From a checkpoint of a small text-conditioned image flow-matching model.
Model: 64-pixel images, text encoder norm layernorm, width 128.
Rows from block 4 of the text encoder, named by matrix and row number. Rows with one number belong to one attention dimension. Each number is 128 + 32 x the weight over its row's rms, rounded and kept within 0 to 255. All counts start at 0. Numbers have three digits each. After the name is the row's rms in percent of the matrix's.
# v: attention query, key and value (stacked) (text_encoder.blocks.4.attn.qkv.weight, 384x128, the v third), inputs 64-127
# proj: attention output (text_encoder.blocks.4.attn.proj.weight, 128x128, transposed), outputs 64-127
v.9 095:159059166171099150116150089098103138172096139178192129077106134147135135088166147135164172146108113142137069150164140094179087053062084092103169110112075133194141104158070135122164049124114112
proj.9 097:074109181100060174146144168114093143169099147003188174162129121151108136072103121131139150137180187154113138138099072155151113122132137137115177087092135148121137123137161126089105100151155188
v.10 105:132100137118152126085155194062176114063153123179095129164125142155131131186097106167077169096131160072103124096136137139073122188139123149173099189154090103135052144114129145094112113183177157
proj.10 105:215191106185164059153089103155141121162124122060116109119113076093106122192144111095083108128117085132091073201145147104149153099097137080123089100168168117153147137140129125115126131143104111
v.11 129:085090152140166102143122126104210118089126173134202140139139162136112158175133136075115143132160123089136073069180129147122111140138181147119101165104200120091194088097166130147154099078128093
proj.11 113:165132115091071102034135138136102132172132135035132149095158125129117089071174112113114125073135124083123146121071121115120172166127113147105100087135124162130174169134185155109106149105059184
v.12 127:130108118155109102181043085155126144125087131111231128149142131089138129153169125084164096152152132103151099144122162098153114031138142131098138092121165173128109089147112130131102094109120112
proj.12 129:087114153084054130085122197156076144118123135186101169089119133138091121068112110131134108121152130095155172107107101180144119120122111164094117074131156116132121166121181124100079119145121176
v.13 106:138132098106119072104099144138150076121079152087108192131142068125141092082122052158094131143102135138127140071112145145141160170196085184130093139152144145120120136133125128022048171176187187
proj.13 109:122117132108147104149141090102110109150149106196094133119090095101168186162080149103127155114126103128113127129103163058129156115165147081137147096177151092141108174188125118139149105150131110
v.14 095:170104066140115125152091129113145136153101148138130171160130094102148086118153108110133050079098077113169150149093157143128120124208091197153079134114165122103137176137118103100105191122138132
proj.14 099:159123113121104172091140127144158093171152141196100114097137126132152138112097093110149106096102161116118158122104197123121115063105181150064146084159149120165080167145121137096116153170121129
v.15 097:166135095135137078129215158096133140111102136157085123109114126132118154065091065157152116152148105138094128102187102141125162211139138156152103159154141147152106174110120083158129150179112131
proj.15 104:155117126160240118164093106130176132129145118166128121165128098105180122167134125108145137151101189106106119166157176126134082095112125095186141097120132139164119119142087163118142077122117096
v.16 103:103133116112102124131129174115152134139087138147206157142129149134099087123093097094099055151103123162149062124122149103113168104142155121122136141112148153107108115074169121124111160136078156
proj.16 099:104106085183175183097109179153107119103144072113145139147145093159181147123133111137172141083099126095134151157099202080092150109129108115095160133098147157117139139125164136108109061090149128
v.17 100:114128154111071085159117110147140170147097076149213149120131175099114095186111089077091181139106189154140134124149119067179134117172170068142132157128110171119142123079176117150167142112165152
proj.17 106:078096106118160097099111158158035179155124160040123148166157108143113168141158154132175181136131073133113125135072131101134164110104113133129135138132140144119106127171162084113102134105127132
v.18 128:130133145180151175155081124220120178138064121087164158109143129127090160119094167141136085133089093089092124111156160125136108070112077165069142110124201154106134116148127121125068113100134111
proj.18 137:084094144078045099110133134123171169125165101169147140119130177111144121145091133144106128121179175078217117075124098152085115132131093197156097165123096131096111135132122134129155100138086146
v.19 100:121086138160148174087157143106166162142120124206158120118107158196150137088111176146141124117160057136099110121137137133140145080130071134114110108118114159099126157151116117255110119135123107
proj.19 096:160154126138081129137122161157133146169185130093180104091162103139098174155103111142147101141156234127168124104120063147141101116111094199104149167128158120159098133136122174097171080129150138
v.20 107:139161110113159175143089078120137096090164165160083207115152114117098074130092120163130223148072140136124164110098157120132117150140144171189135134158092119151138070135080165057132085095126177
proj.20 107:129187135124174122174113119098131177093111172066138147106169148042156136137139147116151132104121082137129112109126112091170138147109074034157099080104142133135111141134165085178191185144158122
v.21 091:156193117136147169118153086161142064114104188116109116159160102144102149095054124195143117174111134107125130117080128128091120175082098219135114150158122120106142121120080149086068119127124166
proj.21 090:107113121098149111166129158092151105106132025197154170070117120116150111128133144130149131149130124163161118070151103112114152123059122128162090134115104105104138188148124145161173103136142096
v.22 111:109150109143072150129120089173101134168107096113128143049153108134127175125108118103105075096119135128103087142148137117137124129091103075058099160169172179184107167099122137150101128154117125
proj.22 110:094108167118148142130117144150180148142165080127151113147097128141185129183106123159156175154148155074139099175099137080134143126158116163163173145142078139045122068106131107156134065124140098
v.23 105:099148106116080181148097117178123139122197126145182193131130099110139122164122109119101103170124136134175095148113131089090141106124158094151135134118138131097098121128111103101111120087078084
proj.23 106:162148123106151174137166165147109145103096133095110168072121136147140135081147131132168106129128102065109131122152148107156116138103098118060158110132132107052137141080187065135114101121149129
v.24 101:092183143117144109100164137218096097187125141065105122084146126115097118125112150167088081121093143125116061099129138167139196120084132138046098090109181131118142090116149202099084093135117152
proj.24 107:080087111161120120121160096089160135126108067178109150103118165170189130123106113136136160125116110114173106118105148089064159169142135128152126218100097140073129097159115106176181075155126100
v.25 110:107128149123106153137109137044160146138089129187190109142100164148155093076109166167158121162169118115120164118075125139133167077166083121118121134087117114082134113093101176180149112123144123
proj.25 114:105114111169088124147124162153079133116192108114222141133164048143056172120148111124111103100103140191140138101142096124119099124090118121065134129103212116161103164142137154132162129114179161
v.26 110:112138166153145101175102123120130115151104138119195120123133157102090123151140114107138155117112166101135102078199113141163146066117122150094160141087188117131170091146167136107140054123135127
proj.26 114:092065165125054089081138127152094156142122105064146165136092157098130133101164109125085150101130144114108151123099168156116168169154169128104079126138098154152149154186159132074111133134059184
v.27 168:108165153179153147142149099191107117106130120131043105077095098149118141079117154106139147122113082165103069145192118158158123119051160104103132102141138126137109137128079119145122140094073084
proj.27 178:090122102090088176134141138080157091084127151129120101124147172149149102113095119218134130165179164074170087126112089153110095159141100160169180140082089140096138072133083139189156077135173159
v.28 097:143081157136119118057159173104092144172197136160106118105088095120152087151155199117083147105140135158143123130121132120127085106106147097127112101085075111081174134159150149128111170088126104
proj.28 099:169128085114064169137164069068147121216107124064088110132126124200118164097123136125147154137158115132094121089146161126078146162160124156076137212107129106119133123137103126115109179065161151
v.29 122:183137147112075103153100083102131120168137085091151135125138181067139100155164139066162126165124105161169096108074109099186130084126169069137123080105151166147148115077153135095193176052103101
proj.29 134:059136103102159173101108133113077113106107166125115158144153127140133127104112127156094124096123139140106181116127157120099195139156110103079157099103139108114120138187199082140100122113129158
v.30 113:159080124137115140053158095077099168186131140136101148163143115077114101162123159145106116095128133148121103080126148122137137093127120159116105091087139111120163151185149134058110112083111085
proj.30 115:122122121104075163113142080102169088205145117074114152127122165134156128092125099126110141079141159149075161093175209112108161148150149087043122192098102133135099160148169112074124139122062169
v.31 107:123138089092143025113128158159096099136107184053149112128139103127136173134168079114137103105156160109176118104149108151142155175169085150147112147154197123142172135127138144133111184144145220
proj.31 120:156082179121162099086106086102139158119128090255094137136079112132155143160136118096153141157095108104088134141117171117124152150166182139147059161181121129141137076124134121162108108105081063
v.32 099:122128118147152128144121087108151163136055105098046110123123118093111139040094100171118058132091114157119169135099137164133168173100133205139120095205120123137136214139096150105129170144164148
proj.32 098:167086107125146144157153110074182089140153094222145127145109144100166115165079138111139140144104132223178129121146145116108061093086115155164154163131115129104108065144051141171140088083145081
v.33 119:129094146142099166153073099170139199119082050142231160111124113131120119128113173128134092167140152130139123144102144115158163061130118071103155097180171144106116130125104126160113151131158129
proj.33 117:123083135066066135160127172116085173123121114132164170127118093105102126118104140158123124142159121127173132095106122129139143125111092135108149163124154135097124121113148096163105072122186110
v.34 145:160113114152112130121151150175102148124126096165027152053120125121146129098116127157138145124125053126111109087158114143147143175121150116136092096135143131155157133124113106086122187104097112
proj.34 156:124155083084154164168139052044202096127130161119109130168152129136158144143108130205137138158164177087134102141125140107115091126160093069148159107072128118105115092144090145174131062132155129
v.35 104:144107182135123175132174129079130130119162101171138180106120142130116159129086142156083177122106138131097193146186158120124121169114116159190117149132100123119093180117128104150143095157145115
proj.35 110:149139126161184087096148133166132120149157147001157106088120135114143140171140135084143134142131128120076090163160105101155126084078138151143142145169163152128118138118115094089198111146067116
v.36 105:138177172135079131131192129078084125180191141135112154152130077086140117105155137142129137141143152144167189137108083123121142186129107062159156174082089086098156172124115092146130163104121090
proj.36 100:094108120158168123156149069151104146118123158128171124110131107177127149121187152096099099129113095144049167095184174120107121143115168094078129162176137106118082113132146088115156195126141126
v.37 083:135187084131134099117123129214106121159105061081033106116126132119147193179149074090161119096123123103162128123082126116132100161096159133146113156152169120206112172102106177148126170134078098
proj.37 086:068149075176148141136093163140137156085153106252092127137128158123103089159138087150104105184134122123122095181129162156168130137139164144142119137135116110108148128130112127132121110125134062
v.38 088:116156095099152144131092136156160136153088144039161067144120136135097136145134115073169087118135112137133145173022122127169093104130116123087137135168183143139093090092119189135149160159119143
proj.38 092:143131126114158134112094207091098148084104108253137147142137138112106080161109120092107147142108103177192133127110165109092179145142154197148167120173121119162160114129122152165101121122141093
v.39 084:129097145135186139117088164177127155151114089134118066097148200108130121151092135133130100076095114144104070123169112139173162149095127169128091084177151104138137168159148153172158148125176114
proj.39 085:143108139150146111130105110126178100149136134131089131140129182097117150180172127157104166195067149113170104180099158138089061126102130125133093169052090161147112022146089142098091037120105099
v.40 102:137133125178177122170029108193111089141164153105156115106132122119166088156140140070108155090131100166140103165154143136168082030129145150144133084124126147106139133177106146096114127063089062
proj.40 109:106109164068041178094136212143106125141113128117050112077119215131144157074111133160145120126164169070138142107113105175112112125156120187105109092125131116157123157160151138084106136125120193
v.41 116:121105110159171142175077112178141116129141153158150161122133117129127130121141133118196139128148084088118123132177154127119095055118108218113099118116172126135155065157084153113095076080117120
proj.41 119:170144168061056120107128139120148165130134125135130145091123173069134102111145108136132117111160162065166142133131119153168089147127100151121081090138131120137137164119151183136134186095108166
v.42 109:166130136170130165144138103158109156153125046131054138074117096075131133109081145122114103105114090173129136143065132156132102163118142106113139135178129131113171180134105118162122215121119104
proj.42 111:091142093092156157189141125080177129160108108141125105141149160093139097162118159171118140175179162137171132095150169107078134131121117149194149179146105116112112070144070152144106082113187094
v.43 103:134140097107153181121094136168164162159167067143177124125146193102137139137108118169086080097137117127117139129068141152101161089160109131065114087121132145094115067203145166120112074160121163
proj.43 094:192225167120149095163145115152135170133071083123121102081108175089161169184099128104152149151134119142187135118145173128107141126137140138113167155113144126137113143100101119113119105123114121
v.44 089:121172133119082087153095089171103086130165088113138107141146112114129096161171144081135160076163180124139143154140134071124109070115161102138134112093129134164104062130120118056127092043125111
proj.44 086:026148155145084133074097121153093144075105164118073113122132162140147117105165111173127101085128111081132090153109103146149150106154131045127135108129156157084109173097155092140117193169126153
v.45 089:181073144150166165108081132113163102108160106152122147080108101164135143145130156115202124112122071120165129178102132129111076091090078104170185171153139119158097109142110161139142162169104104
proj.45 088:166164163109073161192112144120151160133083162135174105162129106046074082124089135122060097150174161136156139117131171150162150164163135121126146079164149099137166134081097154128083142107208083
v.46 114:122167144138111143139163167145100165120101092133120108159118175139113125053101130163090164122117132146090140142092154143127131169140123107093167124129043105126140124150104095175126129139172176
proj.46 119:056142112176173069166125139134085132077132114133155096135142145118109150178135175125127131148135093151172112118130064148087091084099110138214105151113147153182096101128078179121148107156151127
v.47 102:138169122108108131135146142107112136130169125199107097139136235108142095149133089150134124081138130103179129087127106150105173154156158121154096148110112127129162133149205117159168103119117147
proj.47 099:113187114205188108111129066208148143137148126092106148111155120149153202160158118126156120167070165109083098107145151122128104111089150059051112084070112148177125121158138124056126105165105148
v.48 100:073119120134152089112145173099139113095120132110054142086090069123161133100140108097067098121124084158111149108157107156134160216171172133137087119160138111102114182108084120153118176115127104
proj.48 113:180156081151198166091152101066168092126154147138097077125143111134160118167133111138152162104103118105145104185138132101099098136166118160154207138146146136089138049124122114158156098123115126
v.49 072:206106123119124158155152138137107124170125068161139197074158157110131164153118145180143138135137113140117110100049167147107134152154147097070140132133152145177164060087131158132113126153099165
proj.49 082:093196129132210105200104098107165181131077104124151130149138113069145098181133113163119169139181146130154151130096175083091174118158105053211110113107143132130089094122122143142116109129160086
v.50 097:128143113173131109135127123069136124162142157153153162128122080111140135135153080152176151182147126111116128084157114095136148150135150152112110121093207109176112140136108147132109018125129062
proj.50 096:148130128162153113149129157159135172145141114123128177081100123077118109103190088090066136101113166112086188191148166148162118133120112090089150054131159107122154183104183114081147148128102171
v.51 087:066126109153095153144189131071173083099114184201115120144098069180138106072134162132156100172122122135117091191174153131091105087086101185130146167113103129122133163083111126177105128149135117
proj.51 092:147059145141062168110136182140126088169156117091183169130123114166135094079118104139144092104131180139163114130116088088159080113082136185119141149189120117088140129122108174133158178118172144
v.52 099:164189141154123153107078140152103137134095117062071069147107094127153145109098118147104127097146102133120167150061108125169139216144115107144142156148108092110100140122061133100118169105107106
proj.52 105:102165104129166137149132137071185095042122093215127070132146130102106120183150116147121128146133113161150075156149122152071091100117150123163176088126161110132123107110083128166139057174165118
v.53 104:116136090121118137116079140204124138126127118033171137152128121174151158122133081095149106138130132091127141113165115109121101133179063145121072133142147130108060142162121112121096133154177107
proj.53 112:177085166070107112121129133165110149132153141192104111135079118141128136150097164097143138128103107086115122120141098139178124130126152190092148099166085105135144177136138098115125147133087123
v.54 116:086115149161111100143121083136108132080084074119117141137105111117118107061111151105106054143127114155129142126141137164134191131088121112108140136181106171120144172148120068170065185106175146
proj.54 110:078101131124126134119137131120113100107171096208143099116117112108152164174135155170150113138152131102211101094147087118121083145127069162156138190161097098079083096139115126159141065110169122
v.55 110:117157108104112095127186137131143179144090129143179101179139174160132079081098107186080134138121146137133096180069120102182173174140118084146137142161041143129103120145103113159150113141171214
proj.55 115:130136135180203088162091180135082145083069130151134131135153122142140158161128129083180133152087090164146122153098099122118098052080129105170144118118166142178086086134102127166130097175149119
v.56 079:160107147110123176115123184044213176122126119167197100182085148093085087137123155128159110132119108164119130093090118083133120132149116077084153128106133122055092064163153100138123171146134158
proj.56 081:162160074134141121106089088123098078119108173093153120136168062188069155162148133120063144123123123127127172132111158115066188133131132095065180100096168135198149135102118096115090111133150179
v.57 132:151076109149137163105112099153145126083105148182117125114110095105126147118144161108191144127164102137100083133170148123100063064103112125056121105137142124113150084162063124169089094143128089
proj.57 153:114142152059038158114129142126115107164145134100128128114141130126087121073088142181106108139164153074162129083117086172168132151120106155129129094114111147162141173120147194095113141139150157
v.58 117:145144139121184127126096130111151101091180134098128148157150148131134089141087097164051115086120129096122163140079111166122134171135104136166114152206098123106094188188112149086141115148184126
proj.58 122:222174167132178092162127147179131141136081096126097107083080170029159155180109154057089111126115087142130119134184173128132149095112130164124095102188114092160120130155147125105133135132086129
v.59 119:109112126128089145156154114083147097102201123190143202104133062143157082096114100139090147167124120124140169181124095119103146181143118113206147162141085134093125159141086085150158125170152116
proj.59 123:186127147137196135162172124143104137135090178037165132102129109098147148098140169083172105130071085156106138134151138076201122109105133118115189104195151106099123143123123094109162177136162123
v.60 091:142114153140142164066117183134142141111148101098162137155117136175107153136091187138082074150078113152158128114071119134085112161115116098147151165156105092096098117128166118081120212123128160
proj.60 097:153147091146139145164129114070142130113101092123152089145115075124138114159130156119096123109134095149163118109131153093040167161160095121134140153111145129079160129083112093168097079118187091
v.61 143:158139131128073160128155129199083169196100122082139115099123100091118170135168163102153079150133114131144097134076163128111097106092173056039134078073171151146131088098125120083119136110043069
proj.61 159:035135079097102179149164127094162133113098100164107141152160147218136079065109131134135158126169149128138143095124132140079137143164128115137202143068115142089135143091138109142095101130162136
v.62 093:089104125123165146165097102108128111138130145106156052160136118100136147150143147073133109122149154133123197221086090144150119098112145120115160093115087099121134133141096127189174088160145115
proj.62 094:139131169121129126122129202156068113119082138152129112086120168107086112104184121112135131144089073189161157133140104203161090121117165217145122150150119106156124103091111144095097194101140122
v.63 079:117187137092139158168138145124136159106110118121129109160154168125108128109121119181121120091120176144143157137104075143161190194150138044156148168157106068125068121098136110092182148143155188
proj.63 082:145154128157205117157095086124104131048099173136171100143143084149145150187145137156099118150096066146108111135084155111089129114114144033121141104104135181153092050138111095196103085182137100
v.64 065:126115126086159170157090065161057110091123136110090117153123142163122151115113142160155132160078201117148117171121127120061087115186114146044100144080130133123149151108121117174114062119105104
proj.64 058:170132139217161117097080091160123150134085103093158112097163070154169126095166124155145151055132112119188112109155101100139098113082139115125160147173144117105141111161182124190110243171145130
v.65 091:148112112164114138154088113073181149120153116077143061143108132105116120216123115128082068104140124172099115119231139128178176111097125145160109106116111150170119149100139169135147137080101169
proj.65 087:151123150161130130138132198104177166179168185073070137173161108125132139119164132072096160125135112079135160148046141060097122161107124140106100141127151152079146157133136135089129106108059166
v.66 095:104109148187079191079090154113168112123076076130120102112124142135140181149092165098081134130101122134094118180132147198103171099096126133134205100166181156190121131161130098087180107126101138
proj.66 086:087106089101164156227112130089138141134114115106113120105066091053114162146149119139142098140179164146097119122156123106106127163110105123054094127121173154120152168143147131094080068107150139
v.67 088:160155104147118132142151167117119093077126090107138046152137227173122152108111114146091133129089140107189100054161176091137137085133150135104136120091128187158163135151156205151135100067097117
proj.67 090:058104103127161075147125138131129179134116096109105180080147115147094164126147122119095134126127173127115102141125143110159131133092160192095085158143123101095128134142177138051154170163090101
v.68 077:145118140133043146117081103142150151174157076140130167112188096116158129115165150079136096126128126109189131148096096122149077081107175103143196092141168164095144172135169107191109157135114129
proj.68 079:146089128111092175124097126151118118141128094110141156156077119159137129170105154115072136140138116172109118082166021170152131118105085160125134124050124172157116165098128104138173060123106075
v.69 095:148158148127131172123141095108095141123045103143119134090198182170151126123141165120164129120132077100117099116137111071198121054160188081104190135097126112093124119142157196173186141096141088
proj.69 082:114091083115066083155144175106133136098147101147086137081160087063141100128120116142155104150125174162091114082111097136172118140102131148075177111169087169136153131103152116115162147173135145
v.70 100:131099142123177149149128142146119186182077130117126129182104187172107135081154154128132151150154174124159087110088171089108165114168171121086190195084086059082141153160139145152122133098144101
proj.70 089:113171134128081106144152177169128168114121112187111167099143101099178098149136157180125081131096158195130139097079060102104128128117117060108119123084151126117138133110152096170079141122113168
v.71 076:137132112140148119036124176176099173139103149164100071149113166132154131091161084154146138129150160129111105076131152111138141169135121138140141152169171099159124113118083131068066129163130146
proj.71 081:123184151128129142180134103122128148077118097168110109115103171150081146109090141092112118111037074097122144227106119103129124177135136123097115125126126104116171129136156124140156163127143139
v.72 084:073182164096142139162108121170147100137126122104143174111130106113143103128058209158101177116141109099162207129108082131124089115131142062109153085093141166118141157160143097200092159106161128
proj.72 077:160095108131155115072133099112120111157143153084165160166140122192160147120102106151100091124151169168107036129109101095139179095173129160175100153098106128151124156142112133188184104114115115
v.73 100:144125091102123180105115127144161104114116102131158097119155102167148156111098112120109135148088122202129176168163113134125164081128152100128111148153128122121082094130156127115123187124173119
proj.73 094:129079072089195206174148185074125085075175112103099137087079160092125119154085104134087196153129119090139153123102113126088140147127144172101137110145132126114188156144121156142125123128157136
v.74 072:124127112120166112151132127172171114063126113164107070122129111143140116120146100138151164111113124203106173148089101140092147145135057147140045137162110098124171123119077083103098127134131138
proj.74 076:145118137167202133123151113125078093094134135142132132070094206080148130080110062146162171105091092071172123167117173133105153146147162164111121132165132079173112074196122148148077170185194132
v.75 107:161153111117142125143128111183098122177141162151173186051093089115140096141084161103129100110130136069125070144116158135101111109167070142127121101108135183138113165098115110137090081123135178
proj.75 092:142079139129033107148093108136052139187071106139232140140103119172105139127161118081158117118091114172130113105163105113117123153111176093158119163112070110173082136119136121162124139119096083
v.76 091:131127150139142154132042155144084156103112166116140106169135181115139078121085147127116143134107132122114151105120146127192100098139157114101121128116153114161143151160083164181110131204170188
proj.76 091:128149136112131113113121126139134142124084180178116163205171144176144132109112149124136097126098149123075070196114097085150129171103102072200129107113122083132124150129141124146234143099131093
v.77 097:125124118161136151112155075130099123116108084166094174093121129058142105167129091036100099132159096075140140147116069143184106099102138149132085128132172115141149090129145133138114100057097133
proj.77 096:127123154120073155124139188080151109122119091096127088091121124163067151105137152119133139079107152105178186125118135123121092076108138229124115076174151162145139139134109141166170073156116079
v.78 088:116113137125131162129109095121141127127082125193099138158105091136085192122110110118140118122157160117155175167044085143076082186105109146099182152145118181067126173141125146167093077138072179
proj.78 090:132123134172160148091131133089145079094109152168169159050152077155203142068140078162180157143098120090135107115153099161122111130058099196096145105105139134098095104125118105106141126135206076
v.79 108:134094115188087124120110164173170159077085125106157127118130161118158150137079165089125076093147112131146118163100098186064139127098125196129108106178148116229160087142147105074172095190126138
proj.79 108:085133168073156125206113127111091118122091132113171086162091143121114082132134146166162156119134163107086110122208197121191131107100111131132125145135143156132124057139069145085138080118146083
v.80 102:138119139126167144074175136175083077213085103111126194055157137136132098115100185135117173110135129104113111120156125178152128119160144155156128159080144090068084085115142119110175122100163101
proj.80 088:083135117118077095176116121108146166196136092082168089143063127112122138126118125082147128153111152190138111135078141092112110130157158082156148159132128158154140155119113130182104059077095207
v.81 096:102136115081158149135105116142152090106078122139100165141151074125130102177139205131117146121139117117115208135142114131170180142143133085167111155122094075071134140110126088164155112126162125
proj.81 093:164117088173158149094126119115147161079147142128094131134166101083173136146140105126106155098157132119146148086029126132086132122169162091109164073119143128139128182151105121136080152102130228
v.82 111:172162080103124124084112160122174114157095147049141133151113147174095146126138169175137146169129141132140122107137132133120146157119135101164136130138090054120070102104143104141193149116109090
proj.82 106:120128121138202150157122130145148214107158159037075140173104112064174112142120155107092162138174131142078132112143143107101141128157101111084145124119178160066110102092129124103083077084094170
v.83 094:104137150118106122108152085235133102170150097144105120096199157130123073108105197126127154125121127082153165111080124177143140117168095110131095109081173104102183122138119079118140106152175095
proj.83 093:104129145115169092114104089099099123201111139137167118117098144091118125169090107158157139123114099179143058129168142134187109139114157090154161160142112104197102108148109162174137111159161111
v.84 100:149171145103079117142100103141170160171169157149194156133139092084106136135155172107112102143127116052219120116113103097200151081130136110143141102087134171122122153095193153174147144135143151
proj.84 101:111075127095085121110090146154114154144102172126148132138157066155171130209096160097106135150154076145076152062098117164148174114120116109148140107088091137146133115096076127108196145109107060
v.85 095:136117112151101110076142131110135134188152088121103185118151078108092121138143105137089027141149123180155136121179138102180202212090166103193136103134136097148099163097137152086123183086127154
proj.85 094:106123098120075206176127155157169141146154112121116142144124132125109147157114146084062177146067089135106130161095102057097118118108169148100119117069108180114178202109090115132122064128099141
v.86 091:138118101130109093124200122129121118118143092139160131160096151098081128149093133139074067129093169113208129100140075143104145197128117155128141179140072100102129159130109064106147152113107128
proj.86 078:064110134134116159105096098156110104103155141113154108114150151126114117159154162122155163134146060110179170084143152145082057140096185114107112134112140139105104130157066139103059112151144146
v.87 102:129144129110171125152097126155102202131121175152139090187089148131144125138152159134209147166099096116053095128134176089181163094122110050114143151166138071155115130176117127149120146183150180
proj.87 098:165176139117134124140157181108087165044121151179109107120138157091133104103118181127134098135133105064123186128099117161111134162163103085092099093143096127182120087137108149157122145129140137
v.88 103:155064120124107087101177117107091135157196141139167166076047156152132137115150121128147117077120102157128110100141122112097090128095120116129158137158170114159093149127174069109115103107115108
proj.88 090:108089096128103124106136108164126084171144095177156084113107103147119132096131096150147125128096113114126131116191090149124144132201130166163075201172080169159139121150091103190126128130092081
v.89 089:152110127160172182197094155112155145117123123131121145122151110107144105106170129063143159114140142187113114197124123152122096029125091201129087137119106111067118067118128176145120125085148136
proj.89 085:113107172097107121178137227139098108128098138089164148120102148153159108102106109129128164146118133136117155085087138155108141134077143166145164148125132135144147081123092146139123122150121114
v.90 090:140086155148131159122130127106111154119133137161098074073154110156165125122170109120135159106207089126058124106089154151162108109112095118154150175134130171111115104133161183133114060192114117
proj.90 084:125163097173145106112172154067154073139133140255145141100110145140124152087111105121146087150116181113126137147132123177159107118103057175113126126170124109134095107090154103118172152125137110
v.91 072:130158110121161169128092100120114171123053132132124144111131132129157160145113116134094095108149057113093120146143118101113118114114202138133120076128176138190127147119104184134171075127079156
proj.91 072:115113122121076092186113172093123126129123142134104165149183098114116137093174087147135153087098156144090113170118131039178126143061139146067147141183116132091153115095164112125154127111131096
v.92 092:148086149098103087098158096079154148147180150118196082126147103085113092170158065136110106112130174178134155109154117133183158153089144168170110115121109130116053123122141115104167166153104121
proj.92 094:159120147111143140093146116103195104148164197129047106151151118110174143164095146068115177140115074062134170104115130129070188103170089114159112103133124140076116146100142113088121113078097099
v.93 093:111111139121139121171133206116138121064102098183085097117129153133119134161144118083108163145146151122140139137120141101096145083132037132070154181120124228097169122174113175156120104127152167
proj.93 094:095137104115120145122163147161149088138075149210167168089128099168123171133145136186162080134120170116169104082056122171137172146082138220098079113141086081140149176121117122115139201152126107
v.94 093:103108153115119176128138067097112134139094107165163141120119138136118132143098118048125160098143083097116129182161092167140088067110151131099152134116148158139105144145167160174127152108161147
proj.94 089:130107136106117138104135203066149084143162156121151112099089059131140120126122089151157107151135155092154129099134131133191094163127106182155116151126112144133165142136102155178170106117134075
v.95 092:141049125166138151155072149100157174128152137137166095145093113136113140145151106124111081128117110144141097067109156107139198114092186139124123172143138110116152169160137196159175097174120185
proj.95 087:108112077092127129145133161155163109114131168255071199129176098096145137166168128143129172142122186141103192141078083100100139124054098087111076083120138126126119133098125068074130132077115085
v.96 092:102185135163086158113129107168119092116130105118050072141132136165179131132126161186107051180117085096141095140148166125115150163112116094064122107111151207204192142088140134059092089116100083
proj.96 087:100122108195151127176085136117088141159104052079165124123151128140069138156126127103117102029162105145136084122173181137170091120117135111071148177143115105154136136126147148111120163210157129
v.97 094:079151128134106122110154222080131096068131152165152153189128127114118178111157101138107156155118155123155160123148123151092139106115125158138125118158148144153167117166131152081110121124164138
proj.97 099:055146118120164171126141091156185116045153071132116134073162127160075148170115142147100122133150102101115164110083170175137149124154143161123116118109138085128180170113091143109112185105134112
v.98 077:166080154148092079183109141136176180093058133124133098126161195181115100143153192065156130128124122144149110118130175105077122143166109121089180147121094113104176114192122095134136146146122119
proj.98 074:121158120117095113148110125132107131125116162200147166153102146048192098168148111161168064145142144125078097064086132193184139192133126100136129122121083153161100142102111123115103171116139166
v.99 080:086145135127166169081159170100140165164118077102136108093124204120128060126124100138097153109209114124137138136104135164112149136127047150113154142157118165121089142161081143132094125088130127
proj.99 077:134176155118120122130097152063171118145171185148070144199130104114104182100123114140135084170089153139122113178116140101118139135093120181094121135077146131093103121087197142127128085097096125
v.100 094:123138131138172144149131185170132178143127135086101083120151129143162101081175175167146135133136152162061085152140189112138186141130077075181124102144095061161119145122110093053090128125179133
proj.100 096:142165153162130120210128157150088153143145073124141122129083205115111118126072154077073120129098117129128103133108118125106139133134154116068120184085095142174133084157135156180034126143101187
v.101 093:107152115090145157074172121082109115139153075121119108071110088114144101094147091156093137104148107128133076169154122134134148170163076120160147164129077164147092139075104124116150126114078051
proj.101 089:146082087176128128159104135150103132164142115062140085140063098100081148116112136083142088129152100126166172123161152132107138089132165123099101169155156129136104120177178118116032157127087189
v.102 080:123164105120148067132114141083184171111098154077134116113124140117127088175130104153100180139125135181163106093219130142137129166152100115135125110101082113179148105080136113135144163109135125
proj.102 085:160139131170101120113132127168191147164159162074136116171143156106127153131151134101143077114173099104130107154058177079140143154176174112158109146159143138092137175126148123117062169065055175
v.103 108:158138097081097045127120113110151126137128140152123205133188118108116183136151144084124150124099134117148194118132114097112064114165149106173125098120144093137165155134140084157123148126126148
proj.103 089:096118121137116149068121081159129188134159127088165155121130122117157084175137134155098167106162072135111113083103113197177195137204171156213138105114095135152093131150101134105125101086134114
v.104 101:116163119121099126104121099128165146111156159101106109110156151118152092198078162105112103098139107127099116146159122163100119118144058149100129097100115170167134090117159141119170089149177108
proj.104 099:171139140133161107078142122105184156213077173098142047202120103130113126147149135134179110122172140113112088131164150144109165137160091118195157145138126149134107120123145118079183141096083167
v.105 103:129087104094109119127155148085130198100158131124185150112131137124112083080158114125094108082143138151161116144129114137089144108138086154186121126150065097182116166106150134166146082168126106
proj.105 102:114095165150166164099150165176134102161147155144142089121093129134109150140162105137121172131114126084147147101159114137163113081089135204126076179124126115165087067128097103164086183134065078
v.106 095:148121094133112140119121137142186124080158141135203110165101109094143174177138092122134052141094104110169092121112108087148189080106181140080127146130133092124138121144175169082191111133144137
proj.106 097:142109091081152151121123145148136116064125074168051102120168128078118113174134183114137206121115137112132217117134132121085191086125124092100123084129151164128172146102117101055139140096094104